config = dict(
    encoder_arch='caformer',
    model="model that answers yes/no questions on an image's attributes",
    dataset='Sentinel-2 satellite tiles (TerraMesh)',
    train_examples=72500,
    image_size=64,
    crop_scale_min=1,
    horizontal_flip=True,
    rotation_deg=5,
    questions_per_image=4,
    encoder_norm='layernorm',
    encoder_norm_position='pre',
    encoder_activation='gelu',
    encoder_mlp_ratio=4,
    encoder_head_dim=64,
    encoder_fused_qkv=True,
    encoder_qk_norm=False,
    encoder_parallel_block=True,
    encoder_inner_norm=False,
    encoder_patch_size=[4, 4],
    encoder_conv_stem=False,
    encoder_depths=[2, 4, 4],
    encoder_widths=[64, 128, 256],
    encoder_kernel_size=5,
    fusion='prefix',
    fusion_encoder_width=256,
    fusion_encoder_layers=8,
    fusion_encoder_norm='rmsnorm',
    fusion_encoder_norm_position='res_post',
    fusion_encoder_activation='quick_gelu',
    fusion_encoder_mlp_ratio=4,
    fusion_encoder_head_dim=64,
    fusion_encoder_fused_qkv=False,
    fusion_encoder_bias='all',
    fusion_encoder_qk_norm=False,
    fusion_encoder_layer_scale_init=1.0,
    fusion_encoder_parallel_block=False,
    fusion_encoder_inner_norm=False,
    fusion_encoder_drop_path=0.1,
    fusion_encoder_kv_group_size=2,
    fusion_encoder_positions='learned',
    fusion_encoder_connector='linear',
    init='torch_default',
    residual_init='scaled_by_depth',
    optimizer='muon',
    muon_scale='spectral',
    learning_rate=0.014,
    momentum=0.9,
    nesterov=True,
    orthogonalizer='newton_schulz_5',
    adamw_lr_other_params=0.001,
    max_grad_norm=0.5,
    max_steps=6900,
    batch_size=256,
    epochs=24.4,
    lr_schedule='step',
    warmup_steps=690,
    weight_decay=0.06,
    adamw_weight_decay_other_params=0,
)
Rows from block 7 of the image encoder of a small model that answers yes/no questions on an image's attributes, named by matrix and row number. Rows with one number belong to one neuron. Each number is 128 + 32 x the weight over its row's rms, rounded and kept within 0 to 255. All counts start at 0.
After each neuron's rows are labels from the 100 images, of 14848, where the neuron reaches its highest value: "peak at" is the part of the image that holds the peak. Only what is clearly more common there than usual is listed. The data: Sentinel-2 satellite tiles (TerraMesh). In brackets: how many of the 100.
# fc1: MLP up (encoder.blocks.7.mlp.fc1.weight, 1024x256), inputs 128-255
# fc2: MLP down (encoder.blocks.7.mlp.fc2.weight, 256x1024, transposed), outputs 128-255

fc1.245 [134 122  82 119  94 103 113 122 145 110 111 146  98  89  65 117 145 100 135 135 131 154  85 149 111 138 170 215 132 131 170 124  16  65 146 178 128 129 119  95 129 123  92 148 108 137 190 207 166 187  98 136 144 155 139  59 182  73 150 153  98 120  73 178  95 123 171 174  86 127 117 113  96 147 158  97 151 105 162 109 102 138 157 125 133 118 108 136 120 117 169 149 118 110 158 148 150 163 133 115 135 145 114 137 122  90 141 114  97 120 162 106 135 168 156 111 145  78 165 139 114 137 126 115 138 136 105 147]
fc2.245 [124 146 112  92  91 116 130 125 140 171 130 201 134 134 102  86 148  84  65 172  97  83 121 120 129 142  89  85  63 148 103 124 103 131 220 134 169 141 149 106 136 144 179 164 132 171 148  93 117 116 172 172 106 107 169 129 132 144 165  75 123 115 144  98 129 161 150 166 167  58 117 124 114 188 129 158 105 151 110  85 146 127 138  96  95  88 149 164  87 106 181  79 132 120  88 122  64  71  47 140  82 172 133  85 151 146 111 130 137 149 117 150  98 151 124  77  80 142  93 113 112 131  88  98  91 169 136 107]
peak at: bottom left (27)

fc1.331 [152 109 138 141 143 117 162 120 135 163  98 178 108  90 122 125 138 140  97 163 150 142 114 212 196 105 110 125  90 144 131 130 141 206  94 168  96 111  72 160  87 196  97 147 133 154 121  96 106 129 148 100 133  90 129 111  80 108 121 177 102 159 153 151 100 132 181 178 155 139 144  86  89 185  94  71 151  83 122 141 142 152 153  95 108 137  80 134  77 148  37 182 172  80 149 137 119 157  99  92 111 159  57 105 158  96 142  98  73 194 185 165 134 102  99 154 105 128 101  90  92 165  95 162 123 104  75  97]
fc2.331 [131 216 171 172 121  91  90 118 122 104  96 130 135  86 100 188 104 116 134 134 107 127 100 117  93 130  92 111 123 138  86  59 178  56 129 142 177 116 135 139 153 119 123 127 101 127 162 195 110 127  98 154 135 135  83 120 163 165 132 172 143 191  54 149 146 185 149 149 111 123 160 159 129 129 104 148 115 112 137 131  58 142 119 128 137 117 134 140 135  82 173 139  52 121 168 111  65 107 134 122 126 124 138 135 162 135 114 165 192 104 119 105 148  65 108  76  84 129 144 180 120  82 181  90 123 111 161 175]
peak at: top centre (33)

fc1.752 [103 131 106 126 144  93 109 115 125 125 144 119 133  50 120  87 130  60 162  95 140  81 129 158 113 179 141 210  53 211 127 109  78 128  70 112 157 124 125 140 102 151 165 119  76 110 128 130 149 146 100 137 134 165  68 168 141 124 130  84 168 178 119 150 114 162 118  70  59 163  53 153 160 151 105 134 149  72 168 137 117 154 152 112 129 150  46  81 128  83 133 178  90 105 115 161  99 119  91 141 140 145 152 137 166 166 140  96 118  98 136 106 120 141 103 156 134  83  88 189 182 127 178 171 132 134 110 145]
fc2.752 [120 150 144 102 166 151 147 154 161 113 128 184  96  89 154 168  29 135 105 118  73 114  58 153 128  79 123 100 160 113 161 113 156 182 188 102 169  91 135 149 147  82 108 139 174 144 158 117 178 123 151 169 116 100 153  86 153 159 134 177 120 132 104 109 115  81 137 169 176 106 167 133 130 107  88 117  74 151 134  86  97  88 155 103 112  87 175 137  99 150 151 129  95 125 160  72 107  76 178 159 128 173 117  99  91 164 106 132 141  76 132 147 173 121 130 125 162  95 144  73 128  99 127 127 124  81 103 157]
peak at: bottom centre (30)

fc1.659 [141 127 148 154 106 123 165 131 149  96 148 103 115 125  51 115 189 132 124 132 131 184 151 144 161 121 115  96 115 141 142 112  91 111 142 110 116 134  97 178 125 113 157 132  87  76 117 172 111 136  96  44 134 164 160 166 162 123 134 154 131 110  84 188 139  99 140 135 113 112 128 144 129 151  98 148 103 193 136  93 104 123 150  82 145 104 168 112 134 120 144 158 137  92  95 174 120 111 165  89 119  48 179 152 160 122 110  95  87 178  86 100 114 147 111 113 130 165  72 146 122 114 124 160  86 179 159 108]
fc2.659 [122 124  90 140  93 103  68 155 118 125 156 205 140 165 196 171  62 122 104 169 118  99 172 163 103  99 126 199 155 126 126 131 176 114 112 134 114 121 149 105 147 125 108  99 178 227 124  90 129  82 155 193  86  87 109  89 116 126 146 127  96  91 183  93 104 116 112  94  97 111 122 111 143 112 132  98 137 101 143 132 169 114  90 143 120 169  96 102 125  67 122 101 133 151 169 113 132 161  86 180 169 178  91 117 122 150 125 175 167 103 145 136 103 128 168 138 122  66 138  41 152 158 109  92 228 106 141 107]
peak at: centre (53)

fc1.137 [110 128 103  76 128 114 146 179  99 113 122 178 130 139 128 131 112 164  84  60 143  83  97  83 115 115 114 132 158 171 123  89 166  96 131 195 124 121  81 132 165 154 119 127 125 145 147 100  56 153 104 146 117 136 133 125 162 125 134 113 113 145  70 183 126 141 164 169 109  77 106  74  87 121 127 140  86 122 114 147 179 146 149  63 137  85  96 158  83 155 172 170 202 103 126 217 126 141  98  74 164 118 135 105 122  88 111 136  93  71 122 155  99 150 131 131 129  68 159 127  74 106 216 160 183 146  91 164]
fc2.137 [205 116 139 116  78 147  99 150 132  78 122 148 118  91 122 176 153 125  94 134 133 185 143 161  94 168 109  97 142 161 127 148 114 121 123 100 150 120 139 123  89  93 167 183  88 110 129 179 146 132 114 148 143  88 122 122  77 119 147 122 115  98 165  67 103 120 175 158 125 148 110 119 115 163  84  78 121 124 102 153  83 144 111 180 103 144 182 112  74 106 161 142 127 188 152  83 129 113 160 159 110  99 116  75  91 184  97 122 116 143 176  82 153 186 118  70 123 132 122 161 116 143  46 103 113 125  81  94]
peak at: bottom left (27)

fc1.226 [112 145 126 153 115 121 142 139 128  90 150 139 124 100 110 165  77 124 125 137 115 138 136 119 109 163 140 143 142 109 133 117 156 152 118  76  93 110 123 101 148  97 118 152 115  93 145  91 122  77 186 126 120 154 165 175  91 171 159 132 100  81 156 183 158 120 174 136 127 145 150  99  99 142 129 146  71 112 139  81 121 151 104 159 139 131 125 164 131 146  99 153 133 127 137 199 182 100 176 197 106 143 168 126 129  93  98 104 140  59 116 120 120  93 107 100 198 113 129  91 138  77 165 138 180 127 173 139]
fc2.226 [127  94 143  83 193 154 104  87 129 119  73 148 121 132 224  90 154 147 130 151 106 142 191 152 122 164 109 145 136 117 149 135 144 110 100 142 156 116 109 179 167 186 136 109 112 149 112 118 138 170 108 118 117 117  91 128  92  85 107 155 152 165 162  60  87 190 108 156 131  75  67 115 132 173 101  81 158 138 122 134 131  96 146 119 126 146 206 120 139 163 103 114 109 160  73  76 134 185  75 103  90 173 115  95 127  93 172 177 143 138 134 119 105 146 149 129  93  97 166 128 101 100 112 137 155 134 170 180]
peak at: top right (41)

fc1.247 [116 113 171 129 100 192 120  92 144 138 100 101 138 145 110 165 207 163 130 152 155 179 130 146 165 176 134 160 142 112 162 146 166 132 126  98 166 111 137 139 125 154 123 116 127 104 152  85 157 161 138 144  61 116 150 110  77 191 152 118 124 133 154 122 155 141 136 134 130 135  59  84 118 114 166 146  88 135 133 120 105  55 124 127  92 122 132 137 128 121  95 169 101 154 187 149 163 106 109  66 156 127  78  76 132  95 123 168 140  64 111  92 159 154 143 127 111 128  58 136 196 110 162 114 114  89 136 162]
fc2.247 [161 158  77 145  74  92 123 149 156 134 130 125 127 146 176  95  53 101 160 136 152 131  82 128 113 165  42 131 138 146 107 172 100 134 143 136 113 161 166 108 146 183 119 101  61 169 142 133 135 166 126 133 134  62 181 140 165 123 123  52  90 164 153  88 139 142 123 162 147  50 101 166 133 163  82 137 118 100 170 143 111 149 176 152 158 144 160 139 180 143 110 101 126 102 104  97 133  87 100 101 104 154 175 130 119 178 129 123 152 163 172  99 110  98 200 138 123 111 152 182 134 143 142 121 170  85 162 143]
peak at: top left (57)

fc1.165 [137 103 179 168 171 173 151 131 143 126  94 129 161  88  99 149 213  87  75 137 116 187 197  92 106  62 136 136 111 165 117  64  95 117 142 114 125 120 142 189 103 127 145 103 100  98 139 115 120 110 125  90 126 102  99 186 151 160 127 211  81 182 153 170  90 123 113 149 132 126 140 145 142 145 124 158 123 153 115 104  87 171 146 103 103 148  86 208 190 157 134 106 112 176 141  88 115 117  82 115 140  74 122 161 107 116 110 150 211  98 136  88 159 160  81 183 125 113 154 110  77 153  73  92 138 115  72 116]
fc2.165 [140  98  91  98 128 122 142 125 121 161 194 145 148 140 126 127  57 157 161 146 150  89  91 157 139 144 120 147 129 101 107 183 183 124 113 142 163  97 102 131 133 118 115 149 108 101 158 168 152 159 100 166 147 145 155 122 137 127 120  41 144  47 140  69 142 137 129 106 110 153 139  68 127  77 166 112 150 106 134 148 125 120 125 165 129 133 174  53 112 111 125 185 119  61 228 137  89 143 154 105 130 191 141 124 143 122 117 111  70 181 135 153 111 126 171 102 108 112 118 133 169 102 174 168 117 169 187 126]
peak at: centre (55)

fc1.504 [169 156 186 140 134 160 104 119 141 136 140 129 167  68 141  93 125 115  86 103 102 101 117 140 122  92 101 178 109 116  82 165 133 146 153 123 159 145 140 159  90 103 151  79 157 135 168 139 163 124 188  69  82 193  90 112 109 143 129 192 160 142 154 106 103 135 119  94 122 163 152 119 106  68 141  73  87 159 214 103 152  80 112 153 149 185 149 184 176 144 112 157 158 101 112  67  75 142 157 107 100 145 142  55 188 160 128 146 120 146 140 174 130 119 158 100  82 126 140 149 159 174 145 166 137 113 164  85]
fc2.504 [158 131 124 125  80 148  98 116 111  65 154 108  96 166 138 128  78 101 159  99 142 118 123 180 134  90 209 117 159 116 144 125 179 167  65 169 153 100 135 113 182 177 161 120 113 110  90 135 143 125 152  94 138 156  62  85 134  50 167 166 109 130 192 122 134 118 166 104 151 112 104 172 183 127 138 146  86  45 106  96 104 165  77 172 155  89  80 111 125 145 131 145 127 151 143 140 128 131 140 108 120 113 126 111 171  91  76 151 153 171 139 152 127 112 105 114 151  77 128 157  95 188 126 107 111 167 132 144]
peak at: top centre (31)

fc1.721 [ 73 151 105 134 118 118 136 136 172 106 113 140 104 101 130  52 117 171 121 106 130  99 188 109 134 142 164 165  96 118 133 158 159 132 120  90 171 121 144 177 165 127 138 126 132 156 108 147 105 135  71 147 139 142 104 130 126 117 144 123 126 132 129 121 107 124 128  53 167 118 225 141 108  84  75 168 133 208  54  93 147 107 169  91  88 165 112 142 119  86 166  99 107 121 140 116  74  38  89 172 148 167 165 138 141 105 115 137 106 123  97 122  90 169 198 138 123 169 181  77 105 143 124 147 165 143 114 148]
fc2.721 [137 112 161  71 121 117 151 151 170 147 105 108 158 163 165 117 110 139 144 194 122  76 112  62 122 120  61 132 180 134 169 166  55 142 106 159 148 162  90 105 145 165 195 113 132 107  98 110 128 106 157 162 140  84 176  94 115 174 122 127 138 129 104 114  84 188 123 106 116  71  84 112 145 153 130  79 111 126 189 181 197  87 105 109 109 112 169 152 127 143 169 173  93 153 132  97  94 110  82  96 139 140 156 108  97  52 144 135 148 118  94 156 147 131  68 111 120 132 148 167 129 164 109 109 142 129 128 100]
peak at: bottom right (30)

fc1.675 [173 143 113  78 124 133  89 110 136 145 123 126 127  72  98 138 187 166 120  87 105 105 122 150 124 127  93 148 149  48 125  73 176 127 148 164 167  94 101 100 112 143 143 120 124 139  70  94 170 101 153 142  94 149 160 102 168 121 123 120 152 127 115 151 135 196 132 117 138  61 141 141 150  92  47 136 125 120 150 147 135  96 133 107  92 116 165 152 170  81 159 127 207 144 167 193 144 123  67 132 141 115 109 174 130 105 132 122  64 128 161 145 158 126 135 112 177 142 165 109 133  96 140 178 163 146 140 139]
fc2.675 [ 80 108 139 124 119 112 123 171 126  95 192 159 163 152 144 130  87 109 156 154 168 100 104 146 122 132 135 161 141 127 142 111 145 154 122 119 134 117 186  95 143 125  86  65  42 103 163 189  74 117 159  71 103 172 112  98 189 146 152 134  77 143 108  88 120  55 113  91  70 169 162  84  94 159 178 142 101 161 119 124  78  90 174 110 131 141 138 129 136 100  99 156 107  94 113 120  83 116 125 116 120 159 121 102 111 117 148 122 136 144  73 105 129 146 126 140 119 103  97  40 205  70 142  76 112 148 103 135]
peak at: middle right (30)

fc1.290 [ 86  89 156 124 126 146 118  82 126 177 123 127 166 141  90 129 157 107 159 133 101  91 204  98 159 181  50 190 171 100 155 136 145 132 114 101 161 124 104 167  74 119 103 175 130 154 152 124 113 178 162 123 147 137 127 107 114 113  96 159 150 136 167 187 182 104 146 135 148 152 132 102 108 160 137 134 117 111 133  84  88  86 174 123 101 164 182 175 165 133 174  93 131 135 144  87 118 129  98 150  91 154 128 110 143  94 118  96 170 109 140 147 164 112 120 147 119 119 142 127 132 142 170 103 133 163 126  89]
fc2.290 [169 105 139 156 137  50  89 137 128 119 125 138  92 134 101  98  64  98  94 111 114 105 120 135 183 111 165 102  85 110  86  64 156  96 119 108 105  86 136 125 115 139  98 194 170 113 129  59 109 102 117  86 116 117 153  86 157 154 117 131 127 176 180 126  85 137 190 135 126 133 131 154 122 163 117 109 157 136  71 161 104 149 141  90 121 133 107 132 120 114 107  82 102 111 133 126 101 119 178 107 110 126 110 160 149 139 110 125 176 137 113 131 124 219 147 150 114 168 171  95  91 125 133 106 132 145  65 132]
peak at: top centre (30)

fc1.162 [110 121 159 100 121 115 107 132 141 170  79 114 141 147 122 149 139 133 106 118 145 136 114 168 151 186 135  60 149 136 121 111 114 146 116  90 101 128 112 177 115 142  94 152 141 159 130 143 135  69 151 133 101 139 161 131  99 128 136 145  90 184 117 125 138 120  83 147 105  75  93 124  66 111 148 143  94 144 215 162  64  96  85 109 120 149 166 187 177  85 151  93 191 158 159 129 133 112 104 106 147  98 176 131 138  78 115 195  82 133 164  90 159 153  88 146  60 121  92 120  96 122  79 118 130 123  90 105]
fc2.162 [159 143 115  96 129 197 126 119 119 172 132 116 168 133 113 102 124  97  86 102 153 141  63 174 182  44 117  82 111 138 125 151  88 124 156 163 133 184 165  94  93  99 107  97 147 132  67 203 135 103 121  66 125 119 126 166 189 125 149 109 122 143  92 152 169 100 156 196 128 107 129 122 137 125 144 172 123 100 107 170 128 129 161 120 103 133 117 159 160 146  90 169 139  67 128 161 125  57 172 104 125 157 123 127 169  94  74  72 126  78 161 107  85 102 182 110 136 119 139 109 115  88 123 113  87 143 160 144]
peak at: middle left (44)

fc1.440 [132  83  74 147 172 124 137 150 136 120  83 179 118  71 135 179 159 117 127 150  82 112 125 145 148 154 112 160  81  78 167  86 169 123 102 151 105 144 196 125  90 149  88  77 108 131 142 154 110 157 136 150 106 176 143 122 134 124  79 105  95 179  55 192  68 134 155 135  50 156 166 162  84 130 154  92 110 129 164 137  88  68 112 126 160  89 126 148 129 172 171 134 164 123 193  94 112  99 183 133  84 131 137 169 149 180  98 108 166 154  93  79  92 172 130 105 103 147 130  79 141  85 127 152  86 151 189 141]
fc2.440 [151 110 201 129 114  95  65 143 176 167 124  97 117 142  99 128 131 141  98  94  79 139 165 132 124 105 131 142 118 115 130 124  95 154 218 169 119 113  99 106 113 124 209 132 119 197 125 115 159 164 115 100  87  98  85 128 136 126 139  80 137 141 145 108 169 141 108 123 147 130 128 160 161 144  89 120 196 115 112  86 180 133 111 143 151 128  85 112  72  82 152 116 124 117 159 125 153 108  84  58 130 113  99  17  76 119 100 137  94 106 207 161 129  78 151 190 136  80 179 166 140 211 115 155 127 183  96 172]
peak at: bottom centre (33)

fc1.57 [165 161  77  70 118 131 126 144 130 104  88 137 144 121 154 171 130 129  94 162  68 135 134 132 116 173 184 105  93 134 164  95  46 159  65 196 171 123 124  43 189  69 160 162 138 146 151 101 110  75 143 142  91 115 120 147 122 129 120  80  66 124 148 100 174 131 161 160 143 134 139 141 102 129 113 126 150 110 146 103 179 124 144 144 140 122 168 175 153 144  77 211 123 173  76 151  58 119 132 132 122 136 209 130 141 121 169  69 150 105 161 126  87  86 121 135  88 186 161 161 104 140 150 174 185 146 195 127]
fc2.57 [ 86  87 205 135 117 101 163 131 164 126 170 158 131 163 159  95 159 138 130 113 155 128 112 173 144 110 122 133 157 138 106 157 186  90 212  97  99  91 146 210  95 156 121  64 152 136 142 143 145 194  90  83 130 181 136  94 159 165 131 177 213 170  74 142  93  79  94 144 128 117 105 118 123 157 116 107 142 134 149 105  75  91 125 116 137 131  98 113 111 130 120  57 140  70 180 114 148 142  99 101 171 123  79 115  93 149  54 181 123 157  89 115 139 180 119 138 140  74 128 142 167  88  99 124  93  90  97 139]
peak at: top right (29)

fc1.328 [164 128 117 137 179 108 170 149  87  93 124 151  75 118 137 140 125 145 138 132 131 143 100 117 120 110 169  79 131  94 104 143 105  97 111 130 138 139 134 142 139 157 155 122 141 154 164 168 145 145 146  87 147 130 122 129  95 126 136 122  92 130 113 136  88 123 183  48 164 164 103  96 180 129 124 184 102 166 168 101 170 104 171  83 167 140 128  89 178 109 118 163 149 135 164 117 142  94 122 120 109 153 135 165 157  99 172  81 128 113 110 142 125 145 128 209 152  89 145 134 136 173 117 203 160 156 114 168]
fc2.328 [124 151 160  78  89 113 129 191 136  68 181 165  79 164  86 115 121 187 148 156 116  90 132  85 112 156 192 115 151 114 176 131 154  70 113 132 143 116 136 156 124 102 132 121 108 106 130  93 114 163 116 139 109 160 152 125 154 228  75 108 113 180 149  82 124 115 125 143  89 120 133 134 112 118 164 134 159  67 152 145 124 124 124 135  77 121 122 153 154 163 113 117 113 140 111 110 104 100 158 117 139 161 134 100 152 114 191 198 128  95 129 178 140 194  71  98 132 146  91 112 151  85 147 145 156  37  84  91]
peak at: top left (33)

fc1.192 [149 101 129 103  90 165 136 153 165 159 130 113 188 138 134  84 109 150 132  92 151 148 108 148 127 111 136 153 117 107 138  95 151 149 129 128 138 122 109 139 116 119 145 133 107 116 125 196 163  96 132 124 147  64 173 199 154 111 159 100 109 102 126 145 134 155 143 169 128 191 155 105 180 142 138 242 132 138 117 120  86 147 150 141 122 148 124 146 172 176 103 145 159 117 183 112 124 117 128 151 124 136 124 150 152 110 155 108 119  66 119 134 135 129 166  68 141 133 153 139  88 112  47 119 164 159 175 135]
fc2.192 [124  76 115 203 121 200 127 120 121 160 116 168  98  94  86 125 144 130 129  92 165 103 114  92 107 158 150  91 170 186 165  81 137  96 127  92 200  82 139 159  45  69 168 113 143  97  80  80 153 153 133 201 147 206 109 116 128  89 141 144 135 138 171 108 104  93  80 125 120  82 107 113 126 144 162  66 121 113 118 145 156 121 139 135 169  71 169  86 130 101  96 158 116 116  95 139 134 141 120 133 137 127 143 145 125 145 142 105 140 102 122 154 162 125 131 203  41 107  91  93 164 114 127 112 177 123 104 150]
peak at: centre (89)

fc1.474 [ 93 135 123 153 110 146 127 133 136 153 122 108 105 128 125 165  58 149  56  99 192 114 147 124 193 141 169 150 130  69 141 144  80 109 130  62 187 168 140 172 141  92 133  87  99 175 156 164 127 115 107 159 105 127 169 152 129 115 129 163 111 134  99  76 109 109  35 131 113  98 111 140 105 124 179 154 124 164 149 128 186 162 132 155 115 164  68 188 163  84 109 115 148 116 139  95 194 121 135 154 110 123  90 129 134 128 125 119 121  88 129  85 136 138 115 130  89 154 103  96 153  70  97 132 155 144 102 105]
fc2.474 [218 106 142 144 139 117 139 119 144 132 121 142 128 158 116 118  93 146 128  88 162 124  96 162 136 128 175  27 134 104 175  81 190 122  99 138 186 108 151 106  70 115 161  73 129 171 109  98 155 107  96 190 135 148 126 184 141  92 134 140  65 126 181 122  83 139 126 138 118 167 155 110 131 139 165 188 117  69 115 110 152 127 110 111 141 138 163 144 152  99 164 175 143  87  92 152 152 123 109 165 142  62  99 101  75 136 105 104 104 156 144 138 138 146  95  93 154 141 126 134 135 148 130 126  75 185 113  64]
peak at: centre (53)

fc1.48 [152  84 141 149 124 227 170  81 112 119 104 142 181 133 174 136 194 134 113 114 122 222 114  92 185  83 129  88 106  83 121 110  87 114 102 109 149 139 113  91 113 108  82 159 115 162 151 108  87 126 120 111 123 174 148 131 148 142 165  95 159  76 206 136 100 133  99 103 154 128 123 110  46 140 157 163 129 170 135 154  89 166 148 114  86 151 115 189 169 159  93 145 143 138  91  72 121 101 121 108 117 132 141 119  88  85 121  83 104 127 119 172 122 180 122 148 153 140 148 166 158  70 147 173 152 164 169  91]
fc2.48 [135 103  96 146 112  93 126 204 149 165 137 132 123 157  68  94 112 131 105 113 186  96 152  95 153 126 137 175 131 175 188 130 164 100 127 117 138 107 127 167 111  89 217 153 106  92 127 156 187 168 144  99 103 138 150 149 136  93 121  93  86 125 153 114 132 109 151 143 130 125 148 160 135 141 109 171 123  68 143  99 165 126 125 144 128 101 109 131 127 147 135 138  97  92 134 188 132 113 111 137 125 101 134 144 123 126 201 175 182 133 139 120 127 133 117 138  64 127 117  86 164 170 105 107 119 116  90 176]
peak at: top centre (38)

fc1.294 [125  93 111 158  99 181  89 154 177 161 122 151 119  76  70 167 126 173 132 108 166 163 151 180 165  97 117 114  59 101 113 152 178  71 140 146 109 202  85 155 159 145 159  98 120 147 151  98 114 108 146 111  96 138 155 181 149  94  90 132 101 150 128 118  61  99 139  73 110 110 175 154 146 152  74 103 172 119 142 139 145 125 152 107 185  96 131 124  87 115 118  81 146  77 143 117 174  88 134  98 149 138 144  67 128 213 164  69  94 134  86 160 114 104 159 110 112 133 112 176 132 151 148 102 138  76 134 167]
fc2.294 [108 112 134 172 116 121 140 126  65 133 129 163 153  97 153 189 134 101 172  95 107 146 115 121 121 179  93  82 129 120 142 118 164 180 136  90 152 144 110  80 124 157 130 103  80 103  95 131 187 180 179 196 192 111  94  76 161 138 123 117 168 123 171  92 120 149 125 136 168 112  68 193 131  72 136 147 180 155 102 118  85 163 102  90 101  90 122  92 145 155 144 120  95 182 200  80  81 100 168 138 112  79 125 124  66 104 157 142 160 161 162  85 151 132 114 102 129  92 119 120 111 108 149 134 120 164 139  92]
peak at: middle right (31)